config.yaml
kernel_size: 3
beta1: 0.9
batch_size: 128
Rows from block 9 of a small rotation predictor, named by matrix and row number. Rows with one number within an expert belong to one neuron, the router's apart. Each number is 200 + 30 x the weight over its row's rms, rounded and kept within 0 to 999. All counts start at 0. After the name is the row's rms in percent of the matrix's.
After each expert's rows are labels from the 100 images, of 14976, where the router gives the expert most weight on average: "peak at" is the part of the image that holds the peak. Only what is clearly more common there than usual is listed. The data: photos of plants and fungi (iNaturalist).
# router: router (model.blocks.9.mlp.router.weight, 8x256, trained with AdamW), inputs 86-171
# gate: expert gate (model.blocks.9.mlp.gate, 8x128x256), inputs 86-171
# up: expert up (model.blocks.9.mlp.up, 8x128x256), inputs 86-171
# down: expert down (model.blocks.9.mlp.down, 8x256x128, transposed), outputs 86-171

# expert 3
router.3,097,217,242,228,192,168,176,225,213,224,212,164,207,177,198,193,170,172,202,163,174,149,223,221,209,207,175,189,181,157,205,194,200,200,215,141,204,164,248,168,141,184,102,210,224,176,229,168,198,205,184,168,174,216,227,223,161,183,140,172,202,161,187,212,229,228,264,205,202,218,130,231,221,232,226,196,205,182,220,285,200,194,226,180,167,171,227
gate.1,099,206,159,199,242,172,236,184,165,248,214,224,176,188,248,221,212,232,192,195,221,157,159,235,248,223,218,207,241,177,246,202,199,202,226,182,193,206,175,202,192,211,217,220,187,184,213,187,175,213,224,168,211,248,175,190,217,237,155,168,134,156,178,195,215,168,234,212,238,204,216,210,194,170,159,155,234,221,239,214,222,221,170,189,240,156,222
up.1,098,175,243,176,178,232,165,230,234,141,185,173,240,201,167,181,185,164,201,192,198,222,249,149,168,186,187,195,176,212,173,189,197,200,193,213,220,189,230,205,208,192,201,187,206,226,188,216,220,192,183,231,187,171,211,211,186,164,250,227,260,261,227,205,179,217,173,196,163,212,182,174,209,218,231,254,162,158,165,185,184,161,233,214,172,251,195
down.1,111,227,185,199,233,180,200,216,236,156,154,181,223,207,236,216,253,234,191,184,189,181,216,197,226,205,248,177,234,177,179,166,212,248,207,213,231,221,204,146,172,230,206,205,228,216,245,233,262,155,160,201,177,198,222,178,240,217,207,194,150,224,238,231,226,192,226,236,186,198,240,206,227,204,182,167,163,197,220,199,247,274,190,193,192,234,222
gate.2,102,174,201,196,151,185,201,176,201,234,291,189,188,188,190,150,207,224,166,220,177,187,200,181,223,183,186,214,178,221,201,178,176,175,146,221,257,226,206,188,245,205,204,239,171,181,256,176,192,231,165,216,180,221,192,212,238,206,164,205,167,166,201,197,198,159,232,210,199,214,211,217,176,226,223,213,259,218,232,206,216,176,204,221,191,195,212
up.2,103,203,213,221,204,201,196,209,215,191,269,129,201,158,205,162,221,201,203,238,205,145,193,203,179,193,195,211,147,196,235,166,202,230,144,193,267,228,222,201,208,198,201,264,200,222,254,215,209,234,164,184,172,204,214,246,206,186,155,193,173,129,238,190,196,164,237,190,193,203,203,230,167,255,241,198,245,223,211,212,145,195,201,204,202,189,203
down.2,099,223,205,284,188,175,189,210,282,208,153,175,209,260,227,169,221,219,182,206,168,212,181,182,257,234,220,212,201,209,124,183,236,181,196,195,151,177,216,220,161,231,164,202,197,143,155,217,173,207,144,211,209,173,198,233,169,254,235,237,200,196,178,177,179,216,189,178,205,201,170,184,171,219,181,257,197,242,222,228,201,205,181,173,185,181,229
peak at: centre

# expert 0
router.0,100,223,209,247,199,202,164,183,176,163,195,227,202,246,209,195,231,161,200,154,159,205,234,207,195,219,182,236,180,191,176,205,156,179,170,231,182,212,155,237,201,206,197,238,208,247,192,200,242,198,183,258,187,208,216,182,219,196,198,173,213,221,184,252,215,167,141,230,231,218,187,233,174,193,192,208,183,201,207,172,211,191,191,234,216,207,179
gate.1,107,178,214,192,174,194,239,204,187,197,189,199,182,281,184,184,198,153,201,223,139,230,215,177,172,155,214,226,205,212,232,215,174,228,179,203,210,151,202,230,240,196,205,251,203,171,220,180,142,243,184,201,176,156,197,240,181,179,196,169,268,197,179,199,193,187,221,266,205,196,236,183,206,221,179,211,209,212,207,179,162,224,133,214,208,161,191
up.1,107,208,214,190,163,190,212,207,209,202,176,209,173,242,176,201,210,164,200,205,121,224,216,166,178,160,220,234,225,220,226,190,179,218,186,202,193,169,193,209,233,207,199,262,186,179,217,173,172,245,190,200,180,159,221,230,165,179,210,161,230,218,216,211,208,205,223,262,209,173,223,200,239,206,173,240,212,213,193,175,142,213,157,226,210,159,184
down.1,106,150,215,222,157,195,180,171,218,201,220,240,136,176,175,230,218,156,174,233,170,188,257,201,275,253,277,217,186,233,169,196,178,174,230,224,215,160,213,212,271,199,176,217,184,216,214,184,193,180,224,213,210,183,188,179,162,170,240,250,238,220,223,258,163,218,164,194,223,232,171,197,171,196,186,180,199,157,198,210,180,214,240,179,213,191,178
gate.2,108,191,204,215,174,164,227,198,148,219,217,168,185,290,192,211,207,194,174,210,182,237,166,189,252,226,222,264,234,162,197,173,172,144,229,239,199,215,168,249,183,207,207,247,281,168,181,179,216,236,209,259,228,211,225,157,207,201,201,195,200,191,161,166,184,206,187,175,198,232,232,198,199,164,172,141,187,207,212,165,180,134,191,213,180,163,234
up.2,112,190,216,200,190,184,217,197,184,244,217,168,193,261,157,261,215,207,158,208,178,195,139,213,282,259,232,264,213,174,184,211,237,200,191,239,187,245,193,209,188,220,183,155,237,164,233,202,212,242,187,222,207,219,230,192,231,204,234,192,224,190,142,164,181,188,198,177,215,230,213,146,171,126,169,167,224,229,196,183,180,160,208,198,217,232,225
down.2,108,212,218,115,187,207,213,188,250,159,203,185,167,146,181,153,178,192,249,195,231,226,170,234,245,183,159,144,234,175,202,213,187,209,188,208,257,198,164,181,229,214,231,137,196,182,132,230,224,191,139,160,126,261,139,169,202,187,209,212,257,222,176,208,225,226,221,197,204,191,223,264,192,220,189,213,171,162,225,202,159,170,180,175,174,197,196
peak at: centre

# expert 7
router.7,104,198,197,153,211,211,224,161,188,165,200,208,260,182,190,243,207,200,220,209,225,238,244,241,242,207,186,178,163,207,172,223,208,222,244,218,191,225,208,220,219,210,209,180,179,179,193,196,195,247,240,207,198,227,129,186,215,189,237,199,210,266,149,180,293,219,209,189,167,205,245,171,170,188,180,228,223,217,115,181,230,237,147,239,242,210,206
gate.1,084,157,207,228,202,217,180,235,242,221,230,230,216,173,211,242,197,178,231,154,193,186,258,177,193,210,154,164,279,195,202,229,177,218,236,156,250,159,149,205,249,208,212,230,151,225,252,150,190,192,201,215,173,220,177,165,183,228,175,198,207,203,219,268,195,228,160,194,140,204,213,206,204,209,244,180,152,146,194,165,166,209,241,227,174,210,183
up.1,086,198,218,217,195,276,147,248,232,204,255,188,225,204,208,231,181,183,184,175,153,171,261,198,228,266,155,139,232,229,192,223,196,227,218,124,247,196,136,206,216,193,197,215,158,256,236,186,157,213,193,167,182,186,181,164,124,230,194,208,216,190,223,269,208,202,163,184,150,215,168,192,213,179,223,181,163,186,211,155,194,223,257,228,197,221,160
down.1,088,169,162,263,252,209,205,113,229,212,157,203,124,235,184,211,182,239,211,202,167,169,187,216,223,161,181,184,171,192,203,221,191,195,216,219,212,199,151,244,171,210,170,201,176,246,186,227,210,212,200,225,199,148,168,177,224,194,192,246,171,252,191,219,205,186,149,160,168,182,195,212,207,224,199,225,157,125,159,173,153,182,211,153,237,211,190
gate.2,094,256,182,149,206,239,204,176,188,199,182,223,210,201,217,237,202,202,213,190,235,230,173,182,193,175,208,275,172,205,254,223,207,220,221,164,119,255,238,215,205,208,192,184,206,162,225,205,195,176,184,216,225,186,209,204,220,209,188,204,303,157,221,162,243,205,201,213,184,192,197,206,207,214,251,203,206,201,214,233,264,218,223,242,214,113,211
up.2,096,209,211,190,190,227,254,198,208,205,281,196,172,177,225,152,165,190,146,208,190,188,208,224,205,164,166,174,190,195,206,221,218,199,216,195,232,178,195,169,183,172,217,259,160,192,190,218,215,230,199,156,198,256,218,170,211,257,200,156,183,194,139,225,224,181,215,211,239,212,192,181,231,192,222,252,155,215,193,186,205,191,149,165,227,233,192
down.2,094,217,224,191,212,190,192,235,211,234,172,234,179,170,215,212,275,163,175,179,196,207,240,184,196,221,183,260,178,199,210,217,192,206,146,195,223,167,196,205,174,203,173,203,215,202,227,162,148,135,196,219,185,183,228,235,243,228,207,166,145,214,164,152,195,179,197,133,210,235,178,120,159,228,209,221,190,184,206,228,233,214,207,223,207,190,141
peak at: bottom centre

# expert 4
router.4,096,218,217,251,136,207,195,215,146,170,195,213,188,169,194,193,204,244,213,194,224,240,161,166,169,194,185,210,184,221,193,186,214,202,156,217,201,166,198,178,159,245,250,188,194,159,183,218,211,226,232,193,237,215,165,264,183,260,223,227,218,222,233,221,162,191,200,158,193,215,253,183,260,212,212,174,187,149,185,197,189,204,210,195,200,226,176
gate.1,096,193,198,182,217,220,176,171,193,221,243,206,225,199,167,179,193,183,189,191,177,195,252,234,154,221,179,185,262,206,239,194,207,216,172,166,235,220,220,238,193,194,271,206,168,212,230,190,222,227,169,199,198,228,84,221,212,142,167,227,191,214,143,255,151,191,208,145,232,188,190,193,187,205,215,218,203,213,236,222,213,123,222,234,223,206,169
up.1,094,186,236,202,240,244,173,178,167,148,196,222,229,151,158,191,170,183,189,186,175,257,233,237,147,230,188,160,228,165,230,228,209,207,239,186,191,197,212,234,146,178,274,182,147,220,204,190,215,221,169,151,246,200,150,214,227,160,216,204,214,188,168,200,164,189,202,171,191,228,199,193,183,211,190,219,205,192,239,213,206,130,204,207,207,207,184
down.1,093,153,230,219,230,213,203,180,190,159,195,223,195,249,228,199,262,184,209,221,195,267,174,178,198,217,220,164,206,193,133,174,149,243,200,225,202,197,216,182,172,232,219,184,223,211,232,196,204,197,174,169,147,187,212,157,199,175,212,229,142,180,248,239,199,233,161,211,160,160,180,191,192,169,263,216,174,177,197,192,180,202,210,155,168,214,257
gate.2,117,182,287,245,227,198,217,170,254,215,168,186,194,230,133,216,214,190,174,215,185,128,207,195,224,180,220,208,234,188,184,210,221,215,178,226,216,174,151,191,188,221,226,253,229,179,176,209,215,210,150,224,194,189,209,205,210,192,247,222,220,224,193,260,196,191,186,162,174,222,121,217,179,189,231,196,224,181,208,224,195,169,240,226,253,197,230
up.2,116,220,122,158,172,223,197,235,151,207,236,200,190,170,241,182,180,233,197,193,230,226,198,222,171,228,181,180,184,213,215,196,172,171,220,183,193,221,252,212,214,166,178,189,166,209,252,189,176,208,240,174,205,224,179,191,189,205,158,171,191,150,186,142,218,197,218,246,217,171,258,178,214,213,166,227,181,216,182,199,187,229,177,171,145,197,171
down.2,115,202,232,191,230,235,279,175,227,174,214,201,199,182,187,172,175,204,206,212,203,179,201,174,154,234,192,199,237,181,177,190,167,194,232,192,222,213,177,199,164,209,199,238,189,231,205,149,198,194,225,230,153,220,183,211,215,247,191,239,131,158,234,197,180,163,208,179,205,228,153,145,218,190,210,190,255,202,231,257,204,214,187,159,211,212,203
peak at: centre

# expert 5
router.5,092,171,193,153,204,203,150,188,223,234,242,167,208,189,222,164,189,247,196,225,222,201,215,156,236,224,194,192,184,244,147,159,212,183,210,193,203,217,270,228,206,196,222,231,144,202,143,159,215,198,176,182,246,222,172,185,174,234,173,213,144,218,232,197,141,120,197,164,168,203,157,138,204,214,135,244,124,182,205,215,175,174,167,176,233,246,192
gate.1,101,215,168,186,226,193,223,194,209,212,237,206,190,223,232,186,231,218,187,210,174,162,229,196,225,223,220,200,167,165,185,170,256,184,201,214,221,214,151,241,264,156,203,249,193,188,192,185,235,205,178,240,220,200,192,192,184,227,164,197,199,266,230,202,223,161,231,198,191,187,211,187,209,208,189,220,232,239,200,146,166,192,192,188,179,208,203
up.1,101,246,142,188,195,209,226,220,208,237,209,201,213,212,204,168,194,218,226,186,138,174,216,209,218,201,227,204,169,203,183,190,239,190,190,196,206,198,154,234,247,156,146,225,148,166,182,163,277,226,223,249,259,174,228,165,210,250,200,211,206,254,264,230,171,185,207,162,206,197,224,195,196,237,172,242,212,219,182,164,147,206,186,187,201,231,189
down.1,100,215,174,263,177,249,244,219,162,258,216,156,196,171,185,242,205,223,187,186,187,197,159,206,215,209,228,196,210,182,167,163,149,171,186,222,202,169,200,181,196,219,187,189,251,242,182,174,166,163,272,176,187,180,174,194,165,218,255,202,218,170,173,187,160,216,218,198,184,203,206,147,200,207,212,247,194,206,249,212,158,147,199,197,172,196,216
gate.2,100,213,213,175,224,214,201,193,204,213,189,200,181,192,194,168,186,221,170,232,199,252,203,217,211,215,222,202,280,191,183,208,187,172,210,171,145,252,253,191,205,203,199,199,205,181,194,187,212,204,221,217,190,236,184,229,198,205,232,176,261,180,205,159,162,162,222,214,167,246,163,219,139,183,179,197,138,202,191,219,196,194,232,212,179,255,183
up.2,098,227,191,206,189,222,190,169,182,193,198,223,223,230,220,261,199,127,215,147,206,127,183,182,200,173,166,204,152,193,231,169,186,224,195,222,256,142,137,205,209,186,217,233,191,224,203,202,209,196,182,181,199,170,203,156,179,191,181,202,145,223,214,225,251,219,212,217,210,166,216,193,236,207,219,211,246,190,190,209,224,185,183,191,227,187,177
down.2,107,204,218,191,213,195,200,268,216,184,222,155,192,173,225,186,209,159,144,211,242,194,238,181,173,254,194,219,204,212,162,225,213,175,217,223,183,279,221,222,213,168,196,187,188,228,184,237,214,158,156,162,196,209,177,174,194,124,207,243,175,215,239,199,151,163,223,212,210,198,221,215,240,178,230,222,199,180,204,216,241,240,212,206,199,206,206
peak at: top centre

# expert 1
router.1,103,206,178,203,261,199,220,183,237,179,216,250,127,179,162,183,188,217,225,225,266,238,167,237,183,186,208,199,207,208,225,220,196,175,148,183,184,210,207,195,221,169,229,223,193,253,189,245,138,214,189,201,191,146,210,169,205,228,221,217,212,139,188,172,193,187,151,201,207,131,240,211,231,220,234,172,176,225,233,216,207,186,214,208,184,167,176
gate.1,088,211,193,185,211,222,260,181,210,267,209,163,174,191,216,237,242,213,226,140,278,201,217,203,200,190,202,220,198,198,197,180,221,183,233,222,136,155,193,173,217,209,221,243,215,243,185,199,247,204,183,174,187,184,226,174,237,158,203,221,210,221,216,183,207,194,223,166,182,218,283,208,197,265,184,144,233,184,145,263,150,130,226,199,217,176,198
up.1,096,191,223,181,181,196,209,173,176,173,213,227,223,222,213,199,163,184,215,207,189,138,207,206,225,199,184,239,241,220,150,128,196,159,206,170,231,219,197,177,199,228,170,227,175,183,190,135,226,226,204,180,184,195,228,202,177,198,167,186,214,205,221,191,185,213,212,218,183,187,199,232,189,219,211,206,230,167,252,251,229,121,219,152,182,211,213
down.1,090,210,185,205,235,223,266,176,156,174,160,251,167,171,192,231,213,197,198,228,171,199,201,196,142,200,222,202,164,202,221,257,145,157,162,200,180,198,235,222,175,224,228,181,210,248,246,194,225,251,224,187,210,175,194,129,228,186,138,180,201,182,203,181,140,234,215,185,201,231,197,157,236,242,196,180,190,207,256,219,217,121,184,263,270,162,169
gate.2,105,150,214,168,234,240,214,212,200,223,180,230,154,229,213,231,224,249,223,239,244,272,161,215,164,234,224,265,228,204,169,241,219,243,221,239,192,218,185,195,187,219,259,166,225,212,186,201,179,213,216,206,270,202,234,164,200,235,124,219,197,204,196,167,205,185,219,210,147,130,251,187,254,208,220,177,223,207,149,178,193,201,208,202,193,182,213
up.2,103,178,196,222,230,184,219,252,207,221,183,232,184,222,157,229,227,204,178,206,200,211,190,212,160,202,210,199,237,219,196,182,154,203,211,232,197,208,160,159,141,198,166,221,224,220,176,245,253,177,249,192,225,193,245,162,127,198,195,208,201,232,197,173,237,229,251,186,151,209,200,200,180,212,211,205,218,238,229,178,222,148,207,166,189,181,234
down.2,102,143,202,198,203,190,245,180,160,152,197,150,231,145,160,168,197,191,171,227,203,183,224,210,162,170,166,228,152,217,186,230,202,218,193,219,211,165,247,176,295,158,225,269,210,233,220,157,175,166,185,192,255,223,213,218,209,202,167,222,194,177,204,173,263,181,231,175,212,148,205,171,182,184,229,195,254,202,173,171,168,212,172,226,179,210,194
peak at: centre

# expert 2
router.2,106,159,184,158,195,176,232,204,179,244,209,178,242,219,177,197,243,156,166,240,175,200,180,211,202,212,261,177,245,174,206,212,232,215,202,209,248,204,154,163,264,224,207,198,189,238,220,213,206,141,195,200,184,200,218,198,202,195,167,219,233,172,219,170,168,219,209,186,238,224,217,166,197,182,250,184,266,222,251,161,219,187,198,172,198,187,227
gate.1,104,195,210,243,193,239,243,185,198,220,54,180,211,173,190,235,232,195,155,210,183,177,184,226,194,193,222,183,185,205,214,192,216,149,182,208,232,227,184,219,181,236,207,217,211,182,195,219,193,184,163,146,180,210,202,224,177,200,266,178,211,188,206,193,204,227,237,198,205,208,181,256,215,194,231,229,206,168,201,204,176,255,206,174,214,202,183
up.1,104,185,202,240,205,236,246,180,200,204,68,187,192,159,162,243,236,197,175,210,178,184,173,219,183,190,223,187,177,200,218,183,215,165,192,192,232,237,188,213,192,257,219,210,211,171,193,214,191,176,164,155,176,210,209,227,178,189,268,195,224,205,196,173,214,224,239,199,213,209,177,268,232,194,236,240,220,165,209,208,210,261,218,172,209,197,194
down.1,113,202,222,173,188,253,201,157,225,189,145,167,243,176,251,234,230,128,211,200,163,241,207,187,163,151,240,164,180,257,186,173,230,219,265,214,246,183,205,192,251,223,222,226,200,209,200,180,210,189,193,167,157,200,157,180,217,227,237,229,201,214,208,249,176,156,194,138,207,225,131,216,163,169,202,256,186,158,213,253,168,181,212,239,183,201,173
gate.2,098,192,226,215,197,208,245,143,182,199,159,185,207,194,177,222,212,188,147,142,164,223,216,198,167,189,169,229,200,207,239,196,207,164,177,205,248,208,179,215,202,197,187,205,208,102,189,250,234,219,193,192,223,201,199,259,234,228,197,226,162,165,146,178,251,213,188,191,168,157,211,235,201,185,204,201,165,196,251,168,185,202,229,194,158,171,207
up.2,101,177,202,215,214,171,263,191,231,227,193,204,204,200,216,156,200,180,223,130,237,175,186,176,193,255,170,244,253,224,260,165,179,196,218,205,197,211,165,181,204,208,185,178,187,191,188,218,240,157,206,220,225,202,231,162,223,237,230,230,184,171,183,197,248,168,213,243,188,203,204,171,221,182,143,204,242,184,241,169,238,216,170,210,191,192,240
down.2,097,234,186,247,225,232,182,184,191,239,172,159,233,142,234,166,199,188,211,221,197,205,182,228,171,231,176,241,207,197,163,209,208,149,196,229,206,246,238,172,249,161,212,162,167,211,212,242,159,156,195,215,227,229,183,229,178,243,231,155,159,155,189,183,204,195,251,174,182,185,133,234,271,191,161,160,145,231,203,201,275,186,161,211,252,230,216
peak at: middle left

# expert 6
router.6,101,187,193,187,192,212,241,231,217,217,157,169,179,231,239,181,158,239,192,200,162,152,187,147,174,165,207,205,249,202,237,213,189,224,251,231,219,200,191,226,200,191,231,149,248,140,199,199,207,171,216,170,217,190,252,180,234,154,244,192,162,205,230,189,172,219,234,209,162,192,206,230,171,163,168,224,207,219,176,159,185,232,219,202,206,222,192
gate.1,092,164,196,133,149,159,238,149,208,135,158,214,199,180,233,238,186,199,184,213,187,197,205,168,210,193,190,179,211,167,236,246,160,139,221,157,201,241,223,212,192,245,190,205,233,211,180,180,252,182,151,200,263,223,248,226,202,178,239,111,152,192,241,188,171,177,198,188,218,179,187,186,249,166,240,189,169,186,232,195,235,182,141,218,226,127,195
up.1,090,238,178,231,234,236,142,237,198,254,227,159,221,227,147,163,196,186,228,220,233,207,179,207,193,208,154,232,198,245,188,171,224,251,160,211,209,151,162,184,191,185,224,200,188,189,236,212,155,214,228,210,144,180,171,162,200,241,147,289,234,211,189,207,214,217,184,229,196,236,221,238,176,222,123,223,228,213,186,220,148,203,221,178,187,252,183
down.1,099,229,211,162,216,160,220,188,224,199,227,176,183,128,170,183,192,167,125,211,177,198,172,194,193,185,186,215,163,226,172,230,212,226,199,224,232,263,174,207,177,165,115,197,198,228,234,204,193,227,183,201,266,211,201,221,178,201,222,167,221,200,204,218,187,194,216,194,257,265,179,219,157,189,154,244,231,200,181,189,192,201,230,220,170,243,228
gate.2,107,176,221,206,162,193,169,195,179,215,218,129,244,259,204,189,217,216,192,204,165,209,247,242,175,185,199,217,241,157,224,215,148,194,217,198,202,246,251,180,228,193,262,205,252,221,201,179,192,152,166,258,225,188,237,183,209,266,199,231,247,183,198,210,164,193,241,161,185,202,189,239,161,170,255,202,226,232,193,166,220,206,209,186,172,224,220
up.2,103,141,197,222,176,173,172,184,185,183,196,128,245,252,207,210,202,247,183,194,186,188,212,223,167,185,229,221,262,164,228,213,182,169,223,213,197,193,236,170,236,223,240,197,252,199,188,201,202,161,190,262,245,188,228,198,186,230,238,220,205,159,200,208,176,209,204,149,218,214,187,226,174,187,275,211,265,248,192,201,221,205,194,220,188,184,219
down.2,098,217,237,219,232,198,194,188,237,191,190,226,133,147,202,242,205,190,257,205,180,182,232,198,143,198,201,225,209,204,247,186,173,172,149,249,161,141,174,249,169,188,226,199,209,179,203,159,259,235,198,213,215,246,166,245,204,161,227,186,177,197,217,163,237,210,225,216,206,252,174,186,217,209,194,202,202,199,263,231,221,205,208,204,226,232,222
peak at: bottom centre; bottom right