config = dict(
    crop_scale_min=1,
    kernel_size=3,
    one_sided=False,
    max_steps=30700,
    final_lr_fraction=0.01,
)
Rows from block 3 of a small rotation predictor, named by matrix and row number. Rows with one number within an expert belong to one neuron, the router's apart. Each number is 50 + 12 x the weight over its row's rms, rounded and kept within 0 to 99. All counts start at 0.
Before each expert's rows are labels from the 100 images, of 14976, where the router gives the expert most weight on average: "colour at peak" is the nearest of a few named colours to the mean colour under the peak. Only what is clearly more common there than usual is listed. The data: photos of plants and fungi (iNaturalist).
# router: router (model.blocks.3.mlp.router.weight, 8x128, trained with AdamW), inputs 0-127
# gate: expert gate (model.blocks.3.mlp.gate, 8x64x128), inputs 0-127
# up: expert up (model.blocks.3.mlp.up, 8x64x128), inputs 0-127
# down: expert down (model.blocks.3.mlp.down, 8x128x64, transposed), outputs 0-127

# expert 4
colour at peak: grey
router.4:60 52 34 54 59 51 62 56 57 67 45 56 58 55 53 62 64 40 36 31 64 65 54 73 38 32 48 42 16 50 37 48 54 74 35 67 54 53 40 38 67 32 47 56 56 45 18 34 64 28 72 64 48 59 56 57 51 47 48 61 50 57 56 66 50 39 66 66 63 34 52 49 50 57 36 49 68 31 51 44 66 58 77 56 44 43 48 66 40 38 49 29 51 45 41 52 45 49 64 39 39 45 54 50 46 43 60 45 56 60 40 49 57 63 62 66 57 69 51 28 52 40 59 63 35 52 41 24
gate.17:55 42 28 53 75 48 55 57 61 40 54 67 52 38 59 37 55 44 74 44 39 53 55 58 58 58 53 62 49 45 44 45 58 69 61 39 36 39 33 63 42 54 60 55 48 54 23 34 69 36 93 59 60 32 38 56 31 38 43 54 54 50 34 52 53 64 39 47 30 29 48 51 74 55 35 44 59 48 51 65 45 57 74 53 46 43 40 37 54 44 47 35 69 34 61 55 47 53 30 67 39 39 56 51 48 44 47 41 46 36 34 60 44 55 57 56 61 48 42 29 31 48 63 78 33 57 53 51
up.17:49 56 73 48 20 47 45 47 44 55 40 35 55 66 41 62 47 54 22 56 57 50 49 42 42 40 48 33 54 51 56 49 41 32 34 63 64 61 58 36 62 45 40 45 57 49 72 71 36 67 10 39 44 63 59 38 68 67 54 49 48 52 62 48 46 34 62 62 65 67 50 49 33 42 66 62 42 51 54 33 51 45 30 44 54 54 56 60 46 58 49 66 30 64 38 43 55 46 67 28 63 59 44 52 54 54 54 58 59 61 66 44 55 52 44 44 39 54 51 68 71 51 36 16 69 45 43 54
down.17:42 67 44 72 46 52 58 66 51 44 64 45 54 73 74 39 65 64 22 39 48 67 49 54 36 65 38 66 46 49 52 41 51 49 59 63 71 57 45 53 48 66 70 16 56 51 53 56 47 47 51 46 39 60 45 53 43 47 47 29 67 47 58 64 23 39 28 43 56 41 64 26 67 57 44 59 34 56 64 38 52 66 29 50 47 50 58 53 40 34 44 46 63 57 52 48 25 40 41 30 38 56 62 28 55 50 64 59 62 57 64 55 19 45 48 50 50 63 50 35 56 48 43 46 37 48 49 48

# expert 5
colour at peak: pink
router.5:23 60 40 57 60 39 36 41 43 30 58 50 40 51 40 51 46 39 48 76 29 43 41 57 57 61 60 58 62 52 49 51 34 63 48 47 45 53 48 74 44 48 48 42 55 68 67 53 51 64 57 33 41 55 44 44 46 21 36 48 45 55 32 58 47 52 56 21 24 41 63 58 51 31 57 55 38 56 59 62 32 40 33 45 41 37 52 38 78 59 37 57 53 66 65 60 49 61 44 44 51 48 52 72 58 33 43 53 30 39 47 46 38 64 46 36 47 27 59 46 32 46 23 36 62 52 64 70
gate.17:50 65 47 45 50 42 45 44 36 68 54 38 51 31 66 52 63 24 52 61 51 47 58 70 68 63 83 56 63 48 36 63 45 63 67 49 53 50 54 57 68 44 46 46 66 76 55 56 41 62 49 43 55 63 31 57 33 29 53 29 62 32 49 51 56 68 56 52 30 37 55 55 46 60 55 59 48 74 58 63 55 49 50 48 27 36 68 44 42 42 35 36 48 59 82 39 70 33 43 34 41 61 60 46 68 47 39 44 46 61 46 33 49 57 48 50 66 35 38 48 37 51 40 52 70 42 49 57
up.17:51 42 41 42 52 65 55 50 63 42 42 58 54 68 24 47 40 85 48 37 42 53 53 31 46 28 14 42 34 62 69 37 49 41 35 47 46 50 51 39 32 53 52 56 30 25 38 42 58 44 55 54 45 35 57 47 71 62 55 65 32 66 51 51 41 32 54 54 61 64 32 43 57 41 36 50 55 29 54 44 41 60 43 56 69 60 47 58 61 58 63 70 57 43 23 61 23 65 49 68 59 46 35 61 37 53 65 45 56 47 49 66 49 59 42 51 45 64 52 48 62 48 65 49 32 47 48 47
down.17:51 36 48 60 50 51 52 49 51 67 32 66 53 35 62 73 50 45 70 69 39 45 69 59 78 67 52 53 53 60 55 69 72 39 47 58 53 23 62 55 50 22 53 51 40 54 71 31 51 37 57 62 65 43 76 62 62 48 49 55 58 58 58 35 61 24 38 42 46 41 37 78 59 59 50 44 44 44 66 28 50 59 71 59 65 26 52 50 40 54 44 34 55 43 44 52 53 55 53 47 59 57 46 50 52 50 59 48 73 34 49 55 47 74 39 48 60 44 64 41 60 45 62 70 57 54 41 46

# expert 0
colour at peak: grey
router.0:66 46 56 50 47 53 75 67 66 52 55 42 51 44 66 67 48 45 48 52 56 71 46 57 64 29 49 46 69 40 59 37 63 38 69 19 56 48 57 58 47 54 47 49 47 42 52 58 54 93 42 50 66 57 47 48 52 41 37 56 65 61 52 47 56 60 69 44 69 58 27 48 47 75 35 62 48 57 49 44 28 57 57 42 59 40 56 72 55 34 52 51 61 42 69 36 53 28 44 46 49 56 41 76 43 60 48 53 59 56 47 45 63 56 53 51 74 36 48 53 46 50 79 65 40 54 55 25
gate.9:50 22 40 77 60 39 66 45 73 59 63 62 37 46 54 46 55 47 71 63 39 51 58 53 58 47 71 24 41 56 51 23 48 65 40 47 59 45 33 52 50 29 52 37 64 40 40 49 55 51 65 55 50 68 43 33 48 47 43 53 50 54 45 47 74 60 49 39 31 23 50 37 53 68 51 47 49 59 54 54 61 64 51 31 50 46 51 65 49 72 34 65 30 46 52 49 54 50 47 42 50 53 45 54 52 46 87 56 37 63 59 55 38 23 53 66 53 44 50 55 31 35 50 65 47 54 74 46
up.9:65 58 46 21 40 61 38 48 37 60 34 58 79 60 46 54 44 56 45 38 51 45 49 45 44 54 44 74 63 61 59 69 61 44 62 45 34 57 64 52 51 48 45 61 33 66 55 47 57 55 34 30 56 44 64 59 43 70 45 51 42 35 54 45 31 50 71 61 80 65 58 52 49 41 52 60 51 46 46 59 49 23 58 70 51 44 48 47 58 28 64 43 71 54 49 45 44 47 50 65 53 44 54 42 48 43 07 47 55 52 32 47 59 72 41 49 48 57 62 50 64 54 34 33 43 44 22 54
down.9:37 53 62 55 33 39 45 22 67 54 44 46 43 41 65 44 40 49 36 60 67 44 44 31 53 71 58 51 57 41 46 71 48 63 58 63 69 46 49 70 44 32 51 49 48 66 56 58 37 43 38 33 49 51 42 36 58 48 36 45 46 43 24 68 38 63 66 48 61 68 37 47 32 55 50 54 55 56 44 69 33 73 54 67 58 22 59 29 45 52 55 52 45 57 59 43 60 46 33 54 27 66 64 26 46 57 57 70 49 48 60 27 53 59 43 54 52 42 43 35 50 40 60 38 38 40 58 76

# expert 2
colour at peak: black
router.2:44 56 87 46 31 34 49 63 39 65 52 43 47 59 57 53 55 59 55 32 62 45 49 23 43 39 47 56 63 53 59 50 66 26 41 54 39 52 42 38 43 38 35 50 55 47 57 31 55 31 61 37 63 42 67 54 50 71 53 46 38 38 56 34 57 52 21 53 60 67 39 47 51 53 49 53 55 59 42 36 76 57 48 54 41 54 37 63 36 61 44 42 35 34 47 77 48 48 38 50 70 46 57 35 41 62 53 36 49 62 45 64 68 26 45 39 33 81 45 51 67 50 46 37 44 48 32 46
gate.17:41 39 45 47 67 53 45 53 37 44 65 53 42 58 57 45 49 56 68 57 47 21 66 69 41 54 81 59 65 70 67 48 55 48 65 61 48 56 46 53 41 51 55 22 60 70 44 51 63 57 55 49 40 62 59 42 42 48 30 47 58 92 30 55 46 51 56 51 56 50 77 42 54 63 45 59 57 44 58 54 54 37 54 36 50 32 54 52 43 53 47 38 51 29 41 61 77 42 63 54 28 43 56 62 55 46 45 30 46 59 47 69 42 27 45 33 44 58 45 46 61 36 55 43 40 74 43 33
up.17:50 47 44 44 42 57 67 48 57 52 40 48 36 44 56 54 41 25 48 29 48 67 33 30 66 32 33 63 41 69 30 48 29 51 40 41 40 42 51 65 40 36 56 56 23 49 84 50 43 45 57 39 40 44 53 70 53 43 54 58 36 49 45 22 34 30 61 55 57 64 32 66 44 39 45 34 37 55 56 63 48 71 40 53 33 55 60 38 59 52 57 44 45 75 50 62 59 57 47 38 63 63 33 50 37 62 61 54 58 64 61 29 60 65 43 52 62 34 53 60 57 55 65 55 58 54 66 55
down.17:46 56 59 39 46 35 65 44 20 57 44 51 72 50 46 48 48 65 56 53 51 48 45 26 57 60 38 61 56 68 51 39 44 33 58 46 33 48 42 74 30 47 72 57 42 67 39 40 30 48 45 79 54 50 68 51 48 46 35 73 57 70 36 63 57 52 40 51 71 62 49 42 51 58 62 74 49 28 58 61 34 57 48 41 42 40 51 49 64 59 53 67 40 54 57 49 42 32 45 39 60 59 53 46 21 55 34 42 49 52 34 52 54 38 49 38 56 65 45 20 66 67 43 49 62 51 53 29